A small self-supervised image encoder, trained from scratch: 1.33M parameters, 6500 steps.
Rows from block 2 of a small self-supervised image encoder, named by matrix and row number. Rows with one number belong to one neuron. Each number is 200 + 40 x the weight over its row's rms, rounded and kept within 0 to 999. All counts start at 0.
After each neuron's rows are labels from the 100 images, of 14848, where the neuron reaches its highest value: "colour at peak" is the nearest of a few named colours to the mean colour under the peak. Only what is clearly more common there than usual is listed. The data: photos of arthropod specimens (BIOSCAN-5M). In brackets: how many of the 100.
# fc1: MLP up (model.blocks.2.mlp.fc1.weight, 320x160), inputs 0-79
# fc2: MLP down (model.blocks.2.mlp.fc2.weight, 160x320, transposed), outputs 0-79

fc1.26,182,172,128,233,177,216,185,164,162,168,187,116,203,196,254,169,147,206,281,275,185,187,243,248,195,184,173,209,195,156,218,175,164,163,160,230,194,249,134,247,203,253,103,238,311,186,127,228,130,234,243,157,256,261,284,240,177,183,166,203,241,161,223,187,209,267,208,143,172,240,175,155,158,216,254,241,241,216,205,178
fc2.26,244,188,269,242,182,208,194,231,239,205,204,246,244,244,190,190,231,223,148,173,320,198,180,191,138,188,140,230,158,206,187,173,253,209,207,155,175,209,162,160,197,258,221,216,215,164,198,221,302,248,212,181,195,191,162,166,189,255,191,252,198,236,184,209,120,157,203,273,178,209,212,130,211,242,174,236,136,173,219,228
colour at peak: pink (91)

fc1.255,232,188,192,201,135,212,162,199,111,220,182,278,329,199,177,199,170,279,159,268,125,123,231,211,148,216,180,212,124,162,182,234,187,247,172,104,265,200,208,141,231,194,185,197,241,259,214,200,215,172,208,190,182,259,194,250,207,201,119,172,244,196,268,229,199,158,156,184,186,249,265,211,217,160,155,209,222,204,167,229
fc2.255,151,204,192,143,222,179,220,228,207,223,157,116,151,213,229,262,314,164,182,216,277,239,178,157,229,237,211,241,287,213,260,196,177,224,214,162,173,196,177,194,165,207,202,201,150,235,144,194,183,145,162,248,236,234,163,140,170,114,277,259,233,247,164,182,236,128,237,147,160,200,155,190,297,236,209,186,242,207,157,246
colour at peak: white (65)

fc1.59,98,122,200,244,242,218,213,191,227,192,201,218,188,134,163,248,190,164,287,194,277,236,197,285,195,212,215,209,223,240,202,186,227,161,154,72,139,174,147,188,207,224,222,167,217,191,163,129,223,240,195,187,244,159,197,212,199,226,163,215,211,200,180,174,155,187,248,164,236,186,130,172,166,173,210,212,219,258,179,219
fc2.59,202,229,191,153,227,151,237,215,162,182,268,158,185,233,290,183,178,194,252,191,198,238,287,136,205,235,221,135,236,259,236,220,180,196,211,284,159,216,213,224,222,210,207,197,206,196,187,232,185,191,132,246,176,180,213,177,211,236,171,266,288,175,231,195,198,216,136,265,185,171,266,190,226,182,171,182,177,197,228,178
colour at peak: grey (40)

fc1.260,137,214,181,232,164,172,194,184,168,156,144,172,209,278,116,181,296,259,219,174,210,153,176,239,220,226,230,228,200,206,196,229,238,243,178,212,208,186,168,205,240,137,166,149,220,210,145,197,238,232,241,250,241,208,245,158,268,130,116,219,214,247,193,214,223,213,172,204,171,191,157,174,169,219,174,237,260,254,202,185
fc2.260,184,191,191,207,233,187,206,191,247,227,212,221,157,180,218,122,216,135,165,64,289,188,230,233,161,283,192,186,196,226,153,267,141,195,220,190,169,221,243,202,246,167,164,272,189,247,202,256,123,203,182,264,202,225,177,222,138,249,205,198,174,177,168,235,196,252,183,270,260,164,172,224,193,229,219,151,288,168,193,181
colour at peak: white (68)

fc1.5,205,128,240,152,165,261,178,157,257,163,201,246,140,210,92,283,158,125,155,225,205,132,250,132,172,181,160,205,181,240,219,250,172,245,225,218,190,212,149,218,213,243,163,233,122,180,199,210,191,265,153,226,212,178,264,165,167,188,224,206,208,186,171,310,171,203,246,199,228,183,246,238,191,270,192,255,267,176,215,219
fc2.5,234,198,172,149,219,162,122,194,200,185,229,109,265,234,189,108,199,272,193,197,188,180,172,166,200,171,261,202,180,200,174,176,215,178,197,204,225,216,229,190,117,226,282,226,165,188,219,169,144,190,186,159,168,280,189,219,215,217,211,193,195,243,213,133,202,171,191,252,173,154,216,271,180,177,244,222,116,248,189,148
colour at peak: white (73)

fc1.47,138,269,180,171,304,260,227,171,259,254,173,197,219,210,263,237,185,193,203,231,177,232,231,220,166,156,157,155,268,207,189,152,157,180,178,156,206,191,208,215,105,222,261,181,189,169,274,193,183,223,153,164,217,216,165,152,227,225,148,185,239,180,206,202,202,188,146,126,232,212,194,179,196,163,229,163,217,168,186,206
fc2.47,230,187,202,336,138,111,222,288,162,216,208,164,166,197,244,164,162,248,245,155,178,240,186,188,240,199,279,240,112,207,165,168,180,170,168,213,227,152,232,138,291,217,261,181,140,217,237,165,267,149,237,192,186,206,224,193,279,183,153,226,194,184,285,262,202,217,197,217,223,189,187,140,171,187,205,185,207,171,186,178
colour at peak: grey (50); brown (48)

fc1.266,212,181,220,231,157,189,169,151,200,208,230,197,254,224,167,230,161,204,215,280,147,221,219,178,190,209,167,261,188,238,229,202,192,141,153,152,260,245,244,225,167,210,269,157,183,183,298,165,236,188,184,188,204,220,235,204,190,177,156,270,119,177,145,197,209,218,201,254,188,116,187,305,220,229,181,249,199,169,228,177
fc2.266,237,213,166,202,181,186,204,229,186,212,221,171,194,213,104,213,149,137,173,202,205,164,249,183,135,226,178,237,250,175,143,173,225,220,249,188,230,288,80,198,171,195,154,166,220,251,149,266,223,181,240,209,219,178,224,210,164,211,161,137,244,242,193,179,168,205,266,198,182,128,210,162,215,139,208,221,220,222,237,215
colour at peak: pink (92)

fc1.51,191,130,158,155,259,259,200,221,207,199,133,250,220,232,211,153,103,216,216,164,75,281,156,210,154,138,222,191,235,183,234,199,236,210,194,181,184,185,261,158,188,165,189,201,220,174,167,188,224,251,132,179,185,212,204,180,154,219,158,254,194,214,219,228,206,149,171,207,194,264,177,277,175,167,237,112,161,180,184,215
fc2.51,223,193,343,218,169,164,246,170,161,274,245,205,202,162,220,252,219,206,203,187,271,156,232,207,186,209,155,182,161,165,253,120,252,158,182,235,231,176,144,165,242,184,239,215,211,224,236,175,208,87,231,202,168,174,236,223,216,208,118,231,194,203,187,199,242,197,272,170,238,251,161,155,200,186,217,252,284,154,196,239
colour at peak: white (70)

fc1.43,141,193,255,203,166,214,178,323,216,163,183,188,241,200,133,120,202,266,211,254,208,193,133,105,238,210,200,233,164,210,259,269,242,176,202,170,202,183,183,173,135,180,206,210,188,235,168,232,192,222,166,175,315,202,169,255,143,226,205,187,202,187,157,234,200,185,222,183,195,171,204,221,191,201,149,178,223,227,213,224
fc2.43,242,197,170,244,189,231,181,187,220,272,200,207,222,211,285,313,209,184,153,132,166,235,203,256,158,247,181,187,283,179,186,171,135,249,236,224,210,208,143,215,269,211,222,231,241,119,215,131,205,200,244,193,159,179,216,178,212,159,167,180,207,220,163,139,204,142,200,163,186,217,208,222,172,206,222,220,202,126,227,189
colour at peak: grey (61)

fc1.33,262,173,223,182,188,232,176,268,190,189,228,219,206,217,148,296,146,162,236,197,262,183,160,147,172,100,182,196,230,229,126,174,191,126,295,204,211,226,220,278,182,171,226,215,213,149,170,194,240,219,166,220,107,191,236,166,207,222,244,232,177,172,157,202,198,151,257,158,224,293,219,182,198,187,228,157,231,200,189,216
fc2.33,171,192,175,220,264,222,161,170,222,227,220,90,218,194,251,159,173,251,205,248,147,258,144,150,244,265,132,182,209,153,156,210,243,282,195,252,264,131,204,166,202,192,183,179,203,216,224,153,198,160,160,193,171,212,100,205,205,219,196,189,190,250,261,157,161,202,157,175,184,155,155,223,189,226,122,198,227,198,162,146
colour at peak: grey (39); brown (32)

fc1.217,202,240,131,184,195,168,216,221,183,247,179,223,127,167,190,207,243,138,234,236,183,159,148,202,85,149,246,204,187,160,186,192,179,240,172,194,209,203,177,143,306,250,100,253,163,198,134,159,193,184,179,230,246,187,242,229,161,261,151,242,237,163,259,229,270,207,151,176,175,266,199,174,209,212,176,222,189,242,155,240
fc2.217,251,119,224,136,205,228,162,196,209,124,238,170,160,205,157,179,239,175,141,205,254,178,228,163,208,205,206,144,218,180,272,226,223,242,204,150,149,121,158,205,203,215,217,184,223,243,219,217,223,171,162,163,212,228,192,215,121,231,210,184,184,283,227,225,229,203,266,213,176,166,201,197,179,215,208,210,337,181,150,206
colour at peak: grey (43)

fc1.4,217,262,198,189,236,185,251,185,266,179,202,235,217,209,202,235,292,183,249,170,229,200,252,276,227,177,190,186,181,209,177,152,220,161,168,196,254,162,231,221,200,285,200,182,207,162,210,243,145,176,135,161,157,159,227,242,194,176,150,181,233,240,195,141,190,201,178,204,233,172,259,184,175,267,173,242,114,188,249,186
fc2.4,159,195,265,136,213,160,190,199,228,161,182,206,196,155,206,160,96,193,176,244,223,239,217,187,190,248,174,194,149,264,251,195,243,137,284,194,115,152,148,204,206,132,179,174,188,190,256,207,191,296,189,248,175,206,174,234,205,225,179,215,244,223,181,159,208,201,157,204,155,189,227,194,218,161,130,115,208,260,194,215
colour at peak: white (77)

fc1.247,214,156,247,106,226,195,222,218,149,205,127,169,144,155,230,234,178,201,278,149,197,166,154,251,184,253,217,172,183,264,213,212,263,204,182,145,202,209,193,215,182,183,180,166,280,187,192,190,195,177,173,218,176,240,225,220,235,217,232,258,202,185,212,145,197,262,250,143,228,200,227,321,244,223,193,201,166,206,198,183
fc2.247,153,238,137,264,221,230,196,224,192,257,275,194,240,218,154,161,197,198,126,217,214,252,210,185,244,167,193,208,166,192,267,141,254,193,236,282,173,229,203,153,186,204,242,253,158,237,208,213,207,245,206,211,225,174,181,176,221,202,172,237,180,138,188,265,244,183,227,229,164,199,189,135,182,246,191,125,203,249,218,198
colour at peak: pink (91)

fc1.28,224,131,187,278,129,175,132,172,218,171,189,206,248,176,228,209,199,215,182,310,163,155,260,279,196,162,183,176,178,159,201,272,160,161,195,164,248,204,194,194,173,261,250,202,162,242,216,129,199,168,276,192,215,187,140,200,237,252,243,241,205,197,174,148,179,218,160,177,177,181,226,193,273,224,222,203,242,211,145,191
fc2.28,197,285,253,168,134,208,234,209,172,153,179,179,196,173,253,212,179,193,128,191,182,235,213,212,234,187,212,193,233,191,256,239,203,225,206,152,211,191,210,222,219,251,209,174,282,166,213,119,217,171,179,202,188,250,168,132,170,167,201,197,217,253,213,161,240,254,205,241,186,200,228,175,239,185,155,184,206,241,190,226
colour at peak: white (77)

fc1.63,154,126,283,212,279,182,243,194,269,173,133,208,227,118,213,189,276,135,151,243,143,167,251,222,182,215,205,141,198,188,175,172,116,199,207,205,180,160,181,173,155,173,166,203,240,205,154,213,175,230,141,227,256,167,231,226,215,223,202,212,213,219,175,192,150,214,191,258,195,125,253,160,284,158,194,197,236,273,216,224
fc2.63,213,188,215,204,260,206,170,127,158,294,215,182,188,196,225,302,104,217,148,192,241,222,243,168,171,95,257,244,194,224,190,226,167,188,182,165,153,192,219,263,239,148,229,192,153,205,198,218,215,249,233,147,171,252,156,230,229,182,171,163,188,154,268,193,235,125,231,111,223,203,230,260,222,217,169,173,142,228,206,223
colour at peak: white (70)

fc1.21,170,217,153,137,220,182,253,144,228,253,206,268,222,251,189,186,217,268,211,194,257,209,224,211,203,207,178,237,197,249,265,180,197,174,287,184,232,264,213,205,256,261,147,230,178,172,260,144,201,237,183,222,205,153,213,191,269,91,146,215,139,149,246,236,153,166,180,189,225,248,181,223,259,167,141,166,139,262,217,225
fc2.21,219,129,212,237,207,200,198,238,161,176,248,159,171,226,201,302,219,191,125,151,177,196,187,202,206,200,232,216,210,163,157,243,165,187,177,233,211,195,244,151,188,178,198,115,241,205,93,197,190,203,153,155,214,246,201,102,240,249,223,231,198,220,225,214,151,159,226,241,192,154,225,164,149,192,266,179,190,307,281,265
colour at peak: white (86)

fc1.216,176,258,139,199,163,202,206,251,166,217,154,194,213,163,207,231,236,236,190,186,172,151,189,219,213,195,241,218,152,195,240,195,189,260,200,118,175,160,149,205,196,308,192,208,194,273,121,232,218,174,208,252,253,164,240,155,212,208,208,197,143,243,204,195,231,186,195,246,193,173,190,206,217,204,183,231,173,212,139,249
fc2.216,149,244,234,123,216,221,176,222,122,191,177,136,223,203,231,162,246,206,225,226,179,245,208,249,197,118,191,207,234,167,203,222,235,195,213,223,224,128,154,196,208,193,166,291,131,154,149,221,184,161,215,232,143,116,169,170,190,222,278,189,176,252,179,161,245,256,174,201,224,211,219,233,167,145,216,100,205,254,209,209
colour at peak: white (68)

fc1.50,175,162,159,260,232,195,194,120,219,194,134,161,223,186,251,158,171,213,185,178,208,151,211,164,209,178,160,212,201,144,136,178,259,179,212,197,134,222,142,215,127,260,170,188,243,215,117,202,238,234,303,161,213,292,154,229,163,247,233,273,236,173,172,183,205,186,151,183,189,225,221,128,198,257,177,302,186,185,206,222
fc2.50,205,182,319,179,226,178,268,252,208,222,218,222,203,174,172,188,156,198,223,175,278,220,218,208,115,233,164,212,149,227,236,232,181,192,186,205,185,162,198,207,234,239,75,170,242,186,164,192,165,183,191,248,229,150,184,227,200,177,228,220,197,86,185,196,241,145,212,182,135,230,228,191,153,185,164,234,238,232,255,159
colour at peak: pink (87)

fc1.208,217,218,243,175,205,178,226,198,223,285,158,211,232,237,213,156,139,87,157,189,202,234,199,133,210,221,223,157,189,200,188,188,252,176,191,189,216,190,219,224,261,272,152,175,193,222,167,158,254,186,221,211,146,227,194,212,243,177,144,228,280,192,263,172,237,143,246,283,171,218,175,174,211,209,196,240,222,199,259,261
fc2.208,171,234,227,194,260,161,250,299,157,218,205,244,226,174,212,160,192,190,175,183,185,151,149,200,160,246,193,183,243,241,184,285,216,162,194,180,161,152,191,167,177,174,159,146,217,194,195,237,135,202,165,235,205,122,275,231,202,183,256,190,193,146,194,255,191,257,180,238,284,224,204,180,225,212,205,226,227,309,208,181
colour at peak: pink (88)

fc1.233,213,263,171,175,126,321,199,174,216,137,191,174,194,269,193,264,230,226,247,171,173,202,136,132,192,183,208,279,222,193,231,204,191,179,145,140,151,132,168,271,222,177,215,252,202,226,193,209,155,172,217,235,228,198,184,241,192,162,206,188,203,185,194,175,279,207,251,153,180,218,204,226,145,228,216,188,121,171,228,273
fc2.233,191,140,160,192,161,126,137,154,228,229,220,272,234,168,190,187,193,153,193,198,182,207,151,227,170,157,217,192,260,217,209,264,159,258,217,205,220,232,206,207,209,199,228,160,216,239,221,171,182,287,208,141,193,205,185,170,206,246,117,178,148,210,133,311,204,172,225,205,163,157,211,184,149,264,175,222,216,228,156,200
colour at peak: white (60)

fc1.226,179,199,343,234,256,143,245,196,158,249,114,213,164,104,168,205,120,243,196,231,173,180,230,202,171,211,211,192,193,228,223,126,195,219,214,255,191,112,202,206,215,182,203,128,255,200,169,172,193,198,255,241,242,163,161,221,263,221,190,155,272,218,215,202,157,243,165,158,110,191,208,162,167,159,170,232,141,245,134,206
fc2.226,161,175,120,215,194,163,156,171,232,230,213,223,282,221,226,193,232,200,138,229,169,162,195,163,214,163,196,245,197,197,215,263,256,236,168,172,187,209,177,152,201,254,244,292,150,175,180,307,203,206,234,170,230,156,218,188,242,226,206,216,172,105,163,123,193,200,215,186,177,165,205,183,211,209,142,218,248,158,203,246
colour at peak: pink (95)

fc1.29,169,210,153,183,252,217,93,182,163,263,121,153,185,180,192,203,248,235,177,215,246,232,180,247,156,210,137,248,198,216,182,271,211,231,205,238,203,176,236,222,187,254,174,177,194,173,139,236,170,228,230,160,266,215,206,176,119,175,181,186,200,258,196,194,177,196,173,182,217,209,261,322,143,234,233,184,213,245,195,218
fc2.29,221,156,207,211,162,183,253,200,207,199,241,320,229,111,197,198,186,166,195,237,264,205,194,166,210,246,186,216,142,134,194,130,195,162,262,129,176,229,186,217,226,118,206,189,208,224,230,207,185,256,186,223,226,212,230,203,250,175,188,223,138,166,274,160,226,134,235,218,241,214,183,141,214,204,228,195,187,189,233,212
colour at peak: white (61)

fc1.300,229,172,156,214,239,145,277,247,194,208,246,166,200,185,242,252,206,264,262,202,205,211,198,175,201,195,193,151,184,213,166,194,162,183,148,112,294,137,234,175,156,241,201,246,208,173,146,178,198,175,182,196,238,171,178,241,216,284,155,171,237,208,179,230,160,184,151,153,283,167,168,228,209,224,178,211,189,214,164,235
fc2.300,214,157,236,254,193,221,139,212,245,176,173,206,169,201,212,195,216,214,174,180,169,225,201,230,205,244,209,210,237,160,239,219,208,215,200,252,178,215,206,264,209,162,140,194,211,224,213,194,142,232,239,152,239,228,258,199,186,194,204,230,220,160,223,255,184,215,141,215,175,183,261,178,222,249,244,157,199,195,204,123
colour at peak: grey (69)

fc1.57,118,179,119,187,217,233,326,162,242,201,183,245,155,116,67,232,240,197,196,158,187,188,153,210,184,243,201,216,164,177,208,262,140,149,160,173,206,166,248,247,160,230,204,278,213,212,251,186,225,244,244,223,215,223,204,178,171,232,214,182,200,197,183,234,270,222,177,233,194,153,266,205,166,227,122,132,251,194,276,232
fc2.57,199,179,179,148,136,219,117,137,167,192,235,221,242,210,265,138,127,203,191,224,169,206,165,146,168,190,211,201,149,179,221,170,220,226,277,257,162,183,185,115,196,208,259,178,200,244,199,177,210,232,167,151,192,157,157,182,200,193,227,178,183,222,184,247,200,224,158,254,231,218,201,235,200,211,186,249,152,212,192,160
colour at peak: white (63)

fc1.253,248,211,160,144,161,206,173,157,129,127,178,188,214,188,175,202,118,219,227,197,186,223,230,212,249,181,218,264,154,245,176,200,265,282,190,202,163,194,169,209,172,148,139,235,232,169,162,200,201,256,158,129,247,198,226,236,231,183,158,160,149,207,180,231,210,147,201,234,184,177,267,120,257,229,170,233,195,237,225,245
fc2.253,178,187,212,257,216,143,127,224,185,176,267,248,209,206,252,175,182,243,134,195,206,194,209,198,163,214,146,219,229,215,165,112,161,146,197,162,225,221,220,188,216,196,130,170,179,268,211,237,140,149,198,297,223,190,219,168,196,177,162,208,156,245,205,286,214,192,237,190,188,238,184,182,160,159,238,144,196,206,217,159
colour at peak: pink (90)

fc1.291,149,181,124,189,208,162,207,199,232,185,225,129,182,213,224,164,238,194,159,116,175,225,211,153,142,197,158,159,167,242,226,232,212,267,295,208,279,205,211,161,243,233,212,249,138,212,222,184,201,246,234,195,203,214,171,239,157,242,187,255,146,169,171,158,176,279,221,212,188,186,172,262,204,251,136,240,211,170,159,155
fc2.291,207,196,170,171,187,202,178,225,249,200,230,216,216,277,206,242,212,178,260,185,195,177,240,156,192,244,206,111,161,249,224,255,234,234,153,164,183,152,293,236,177,142,159,225,95,229,192,183,162,158,195,220,213,150,166,219,248,121,151,180,188,201,220,148,250,227,202,251,236,308,215,163,211,275,261,243,214,151,192,223
colour at peak: white (84)

fc1.215,197,252,235,214,124,214,117,194,277,212,120,207,187,194,176,208,197,160,218,194,224,85,181,250,208,206,191,190,194,194,162,240,257,197,167,108,209,207,175,223,286,179,156,117,188,215,97,246,252,241,228,232,227,207,255,192,219,233,135,169,185,262,210,199,238,225,210,228,240,235,203,172,175,131,174,224,191,177,154,205
fc2.215,235,183,191,189,314,274,240,194,197,231,194,215,169,161,273,146,243,198,196,144,252,223,122,188,300,225,249,251,203,219,128,242,196,278,224,185,158,200,189,146,174,191,167,257,232,217,159,193,118,153,142,203,240,238,194,190,195,185,255,206,238,284,191,170,182,244,134,179,226,228,154,244,130,183,140,161,186,202,229,201
colour at peak: white (64)

fc1.278,210,230,257,219,201,211,168,184,185,174,137,123,281,220,248,168,194,223,185,252,219,149,205,208,201,235,182,216,172,236,310,181,213,158,171,133,179,265,186,201,132,215,185,257,199,207,202,218,169,190,265,252,229,201,205,231,207,196,261,186,178,225,161,290,230,241,219,232,147,176,181,181,156,213,119,221,176,243,239,136
fc2.278,210,203,171,165,166,181,127,225,155,244,307,213,132,191,170,207,196,171,174,202,207,226,237,184,117,213,203,188,197,166,279,245,182,236,153,205,137,251,203,250,208,260,228,162,184,276,243,131,168,144,195,173,244,232,227,172,287,202,173,203,218,123,255,167,188,126,226,214,162,223,246,231,215,208,188,276,215,152,109,230
colour at peak: pink (91)

fc1.56,202,217,236,206,218,175,233,233,243,242,74,218,208,221,198,184,104,160,176,232,179,172,148,278,271,189,167,120,185,143,252,216,233,172,256,154,229,150,170,168,219,116,174,171,249,209,179,298,229,187,216,186,172,268,244,192,242,251,236,116,182,163,237,263,175,199,207,193,257,199,217,277,210,197,171,185,187,206,192,183
fc2.56,233,226,97,212,221,198,186,261,220,145,185,171,177,232,212,252,282,316,249,198,248,197,146,154,186,260,230,227,225,198,207,152,216,217,188,183,210,184,244,207,229,175,186,203,139,169,221,194,150,221,207,273,227,150,213,143,131,153,189,203,215,222,213,192,181,169,231,241,247,195,176,155,139,108,199,129,211,208,169,230
colour at peak: white (75)

fc1.49,161,176,224,201,210,262,226,257,194,219,281,186,192,156,250,201,180,219,272,177,205,208,209,188,164,132,225,275,231,248,214,257,212,220,207,234,257,203,117,163,185,194,153,127,253,209,217,194,159,179,201,171,198,198,217,253,254,211,243,98,143,160,119,111,274,220,246,155,180,220,258,195,128,218,165,173,281,246,243,199
fc2.49,210,251,164,236,157,120,149,137,221,234,131,208,153,247,181,163,271,137,147,216,151,182,200,195,224,257,179,148,227,189,228,192,192,173,253,158,132,216,185,234,243,246,199,284,185,216,202,221,222,220,203,235,158,222,170,171,138,204,168,230,203,230,254,264,195,195,170,235,161,211,147,295,202,226,189,244,106,223,159,197
colour at peak: grey (48)

fc1.220,164,241,179,202,152,141,189,277,193,267,189,161,171,149,229,213,162,201,224,183,167,154,162,191,196,216,190,136,240,254,202,184,289,221,178,233,197,182,228,265,151,183,102,132,211,205,271,173,209,250,200,186,234,143,184,206,233,225,195,128,141,242,220,171,201,140,226,202,152,249,241,224,230,164,234,202,132,197,243,159
fc2.220,193,191,259,217,234,201,242,186,191,95,193,224,234,292,157,171,244,193,196,138,177,265,233,161,203,239,218,169,137,265,303,239,150,230,205,191,243,179,186,221,257,240,267,282,179,171,144,279,139,232,197,151,241,262,193,130,214,247,278,235,144,185,193,239,193,242,196,183,205,128,197,205,218,160,218,220,226,203,191,240
colour at peak: pink (87)

fc1.289,128,200,233,184,197,183,209,191,175,149,153,183,218,207,207,294,237,173,311,178,223,246,233,245,198,223,225,239,137,266,142,205,142,148,154,224,227,196,178,194,228,194,266,219,171,172,173,186,225,163,247,227,253,171,210,219,169,123,223,216,150,147,255,206,183,231,177,153,171,201,180,209,202,153,178,220,168,195,242,179
fc2.289,217,174,135,228,228,202,186,229,233,230,299,186,162,245,155,167,148,203,163,214,217,206,230,165,211,141,186,240,232,173,188,174,200,217,210,185,214,116,181,213,158,312,216,204,211,247,249,218,203,192,201,179,159,223,152,188,150,232,125,219,236,299,166,196,245,183,254,236,158,169,209,235,214,273,196,188,275,205,163,166
colour at peak: grey (62)

fc1.241,255,187,212,151,277,174,204,230,285,142,129,240,167,205,170,161,229,235,138,175,236,218,208,182,187,176,219,231,168,228,251,171,245,203,170,177,176,196,173,233,153,211,193,201,204,222,210,139,226,278,203,164,182,176,227,151,207,151,196,193,209,162,232,184,244,224,280,272,184,235,249,182,277,204,184,259,180,117,226,262
fc2.241,151,172,162,217,177,194,180,291,208,130,208,221,166,208,166,203,233,189,170,211,244,217,137,209,173,208,151,214,198,180,252,202,196,233,197,214,174,241,247,157,280,159,199,230,262,245,107,186,189,196,200,188,217,161,249,197,244,205,273,150,249,199,282,170,191,243,175,224,151,198,230,228,223,175,185,262,256,176,176,193
colour at peak: grey (61)

fc1.75,278,212,207,211,144,187,238,164,207,187,220,197,243,208,219,167,177,239,135,226,199,163,202,286,230,164,158,177,193,235,223,162,255,128,165,217,216,183,238,135,198,152,243,217,208,171,151,160,203,204,198,168,194,203,188,167,329,163,199,178,220,171,194,168,163,197,194,241,180,281,215,281,120,149,127,171,283,218,213,199
fc2.75,157,237,227,228,178,241,175,275,145,194,214,184,160,173,234,133,265,233,240,176,207,236,152,190,180,220,194,236,198,117,248,301,208,180,301,117,213,250,206,159,182,210,165,163,222,197,171,221,161,210,227,198,228,170,169,154,161,187,214,238,196,284,234,151,219,195,164,149,203,193,144,210,156,149,197,255,168,229,73,235
colour at peak: pink (93)

fc1.227,206,252,168,159,258,233,152,231,170,221,178,244,240,198,196,207,124,154,182,214,215,208,205,246,311,200,243,226,222,230,181,209,215,222,186,117,262,241,273,146,214,169,211,210,132,200,188,157,189,193,92,200,132,171,224,151,203,181,131,274,266,194,168,203,178,191,165,146,299,259,232,170,177,268,203,256,198,194,186,177
fc2.227,147,202,257,222,194,149,198,195,140,181,150,205,183,185,301,232,247,197,146,169,197,199,199,212,222,226,219,165,222,162,252,178,247,255,221,199,162,209,214,177,219,245,253,216,166,191,199,275,207,104,234,233,245,226,227,164,217,231,193,169,225,189,226,268,188,194,244,146,164,236,200,192,176,195,192,243,244,186,214,61
colour at peak: grey (36)

fc1.11,177,121,184,257,132,231,239,190,135,183,229,134,186,151,238,297,188,241,158,195,202,200,218,239,218,211,179,165,177,295,165,205,203,167,159,218,266,117,178,166,209,209,135,250,150,283,178,182,194,181,195,178,171,195,191,226,221,230,231,225,272,225,189,194,147,199,203,206,216,283,211,176,150,173,251,195,183,178,189,223
fc2.11,213,207,253,166,214,200,225,132,198,211,181,193,242,172,177,174,141,184,200,221,175,235,196,216,222,191,171,194,226,162,193,229,228,258,268,168,104,221,178,183,193,173,264,131,245,186,190,217,238,224,214,180,306,260,197,159,255,174,170,198,128,201,260,297,212,199,250,272,221,131,79,240,248,254,136,197,258,262,195,198
colour at peak: grey (81)

fc1.256,171,196,157,203,213,182,183,203,210,179,185,246,238,268,174,229,186,181,186,212,266,123,200,241,259,240,254,181,170,199,178,261,218,221,234,241,199,182,211,123,215,213,246,89,231,211,280,200,241,208,278,145,227,157,258,221,201,125,170,226,193,262,263,119,167,184,205,191,195,200,205,227,173,233,161,257,260,220,227,147
fc2.256,158,217,102,193,210,237,235,241,201,253,184,227,163,211,233,228,262,243,211,158,189,174,212,188,162,216,185,224,160,127,206,142,148,196,209,191,212,179,230,184,199,155,249,263,186,195,195,221,186,246,217,266,217,206,242,171,167,277,210,171,166,203,202,200,146,187,295,209,227,209,199,218,263,156,198,216,143,217,173,266
colour at peak: white (79)

fc1.315,244,169,208,206,117,181,281,193,255,226,152,259,163,206,219,233,107,165,157,199,159,202,155,196,137,152,200,256,208,174,186,188,265,268,144,177,233,159,271,215,239,165,146,184,266,166,197,170,200,108,222,231,213,182,245,197,200,234,174,204,193,207,234,153,231,244,245,221,178,204,200,229,280,130,172,227,180,208,139,136
fc2.315,212,193,216,191,182,188,226,129,167,184,216,156,249,224,198,240,193,188,224,182,236,229,188,260,209,246,199,168,218,231,205,251,187,201,195,180,208,170,262,197,214,254,225,146,198,251,255,284,245,249,221,193,190,180,221,246,167,167,240,304,200,165,195,179,214,134,208,211,135,246,203,79,159,250,169,227,156,204,252,161
colour at peak: white (62)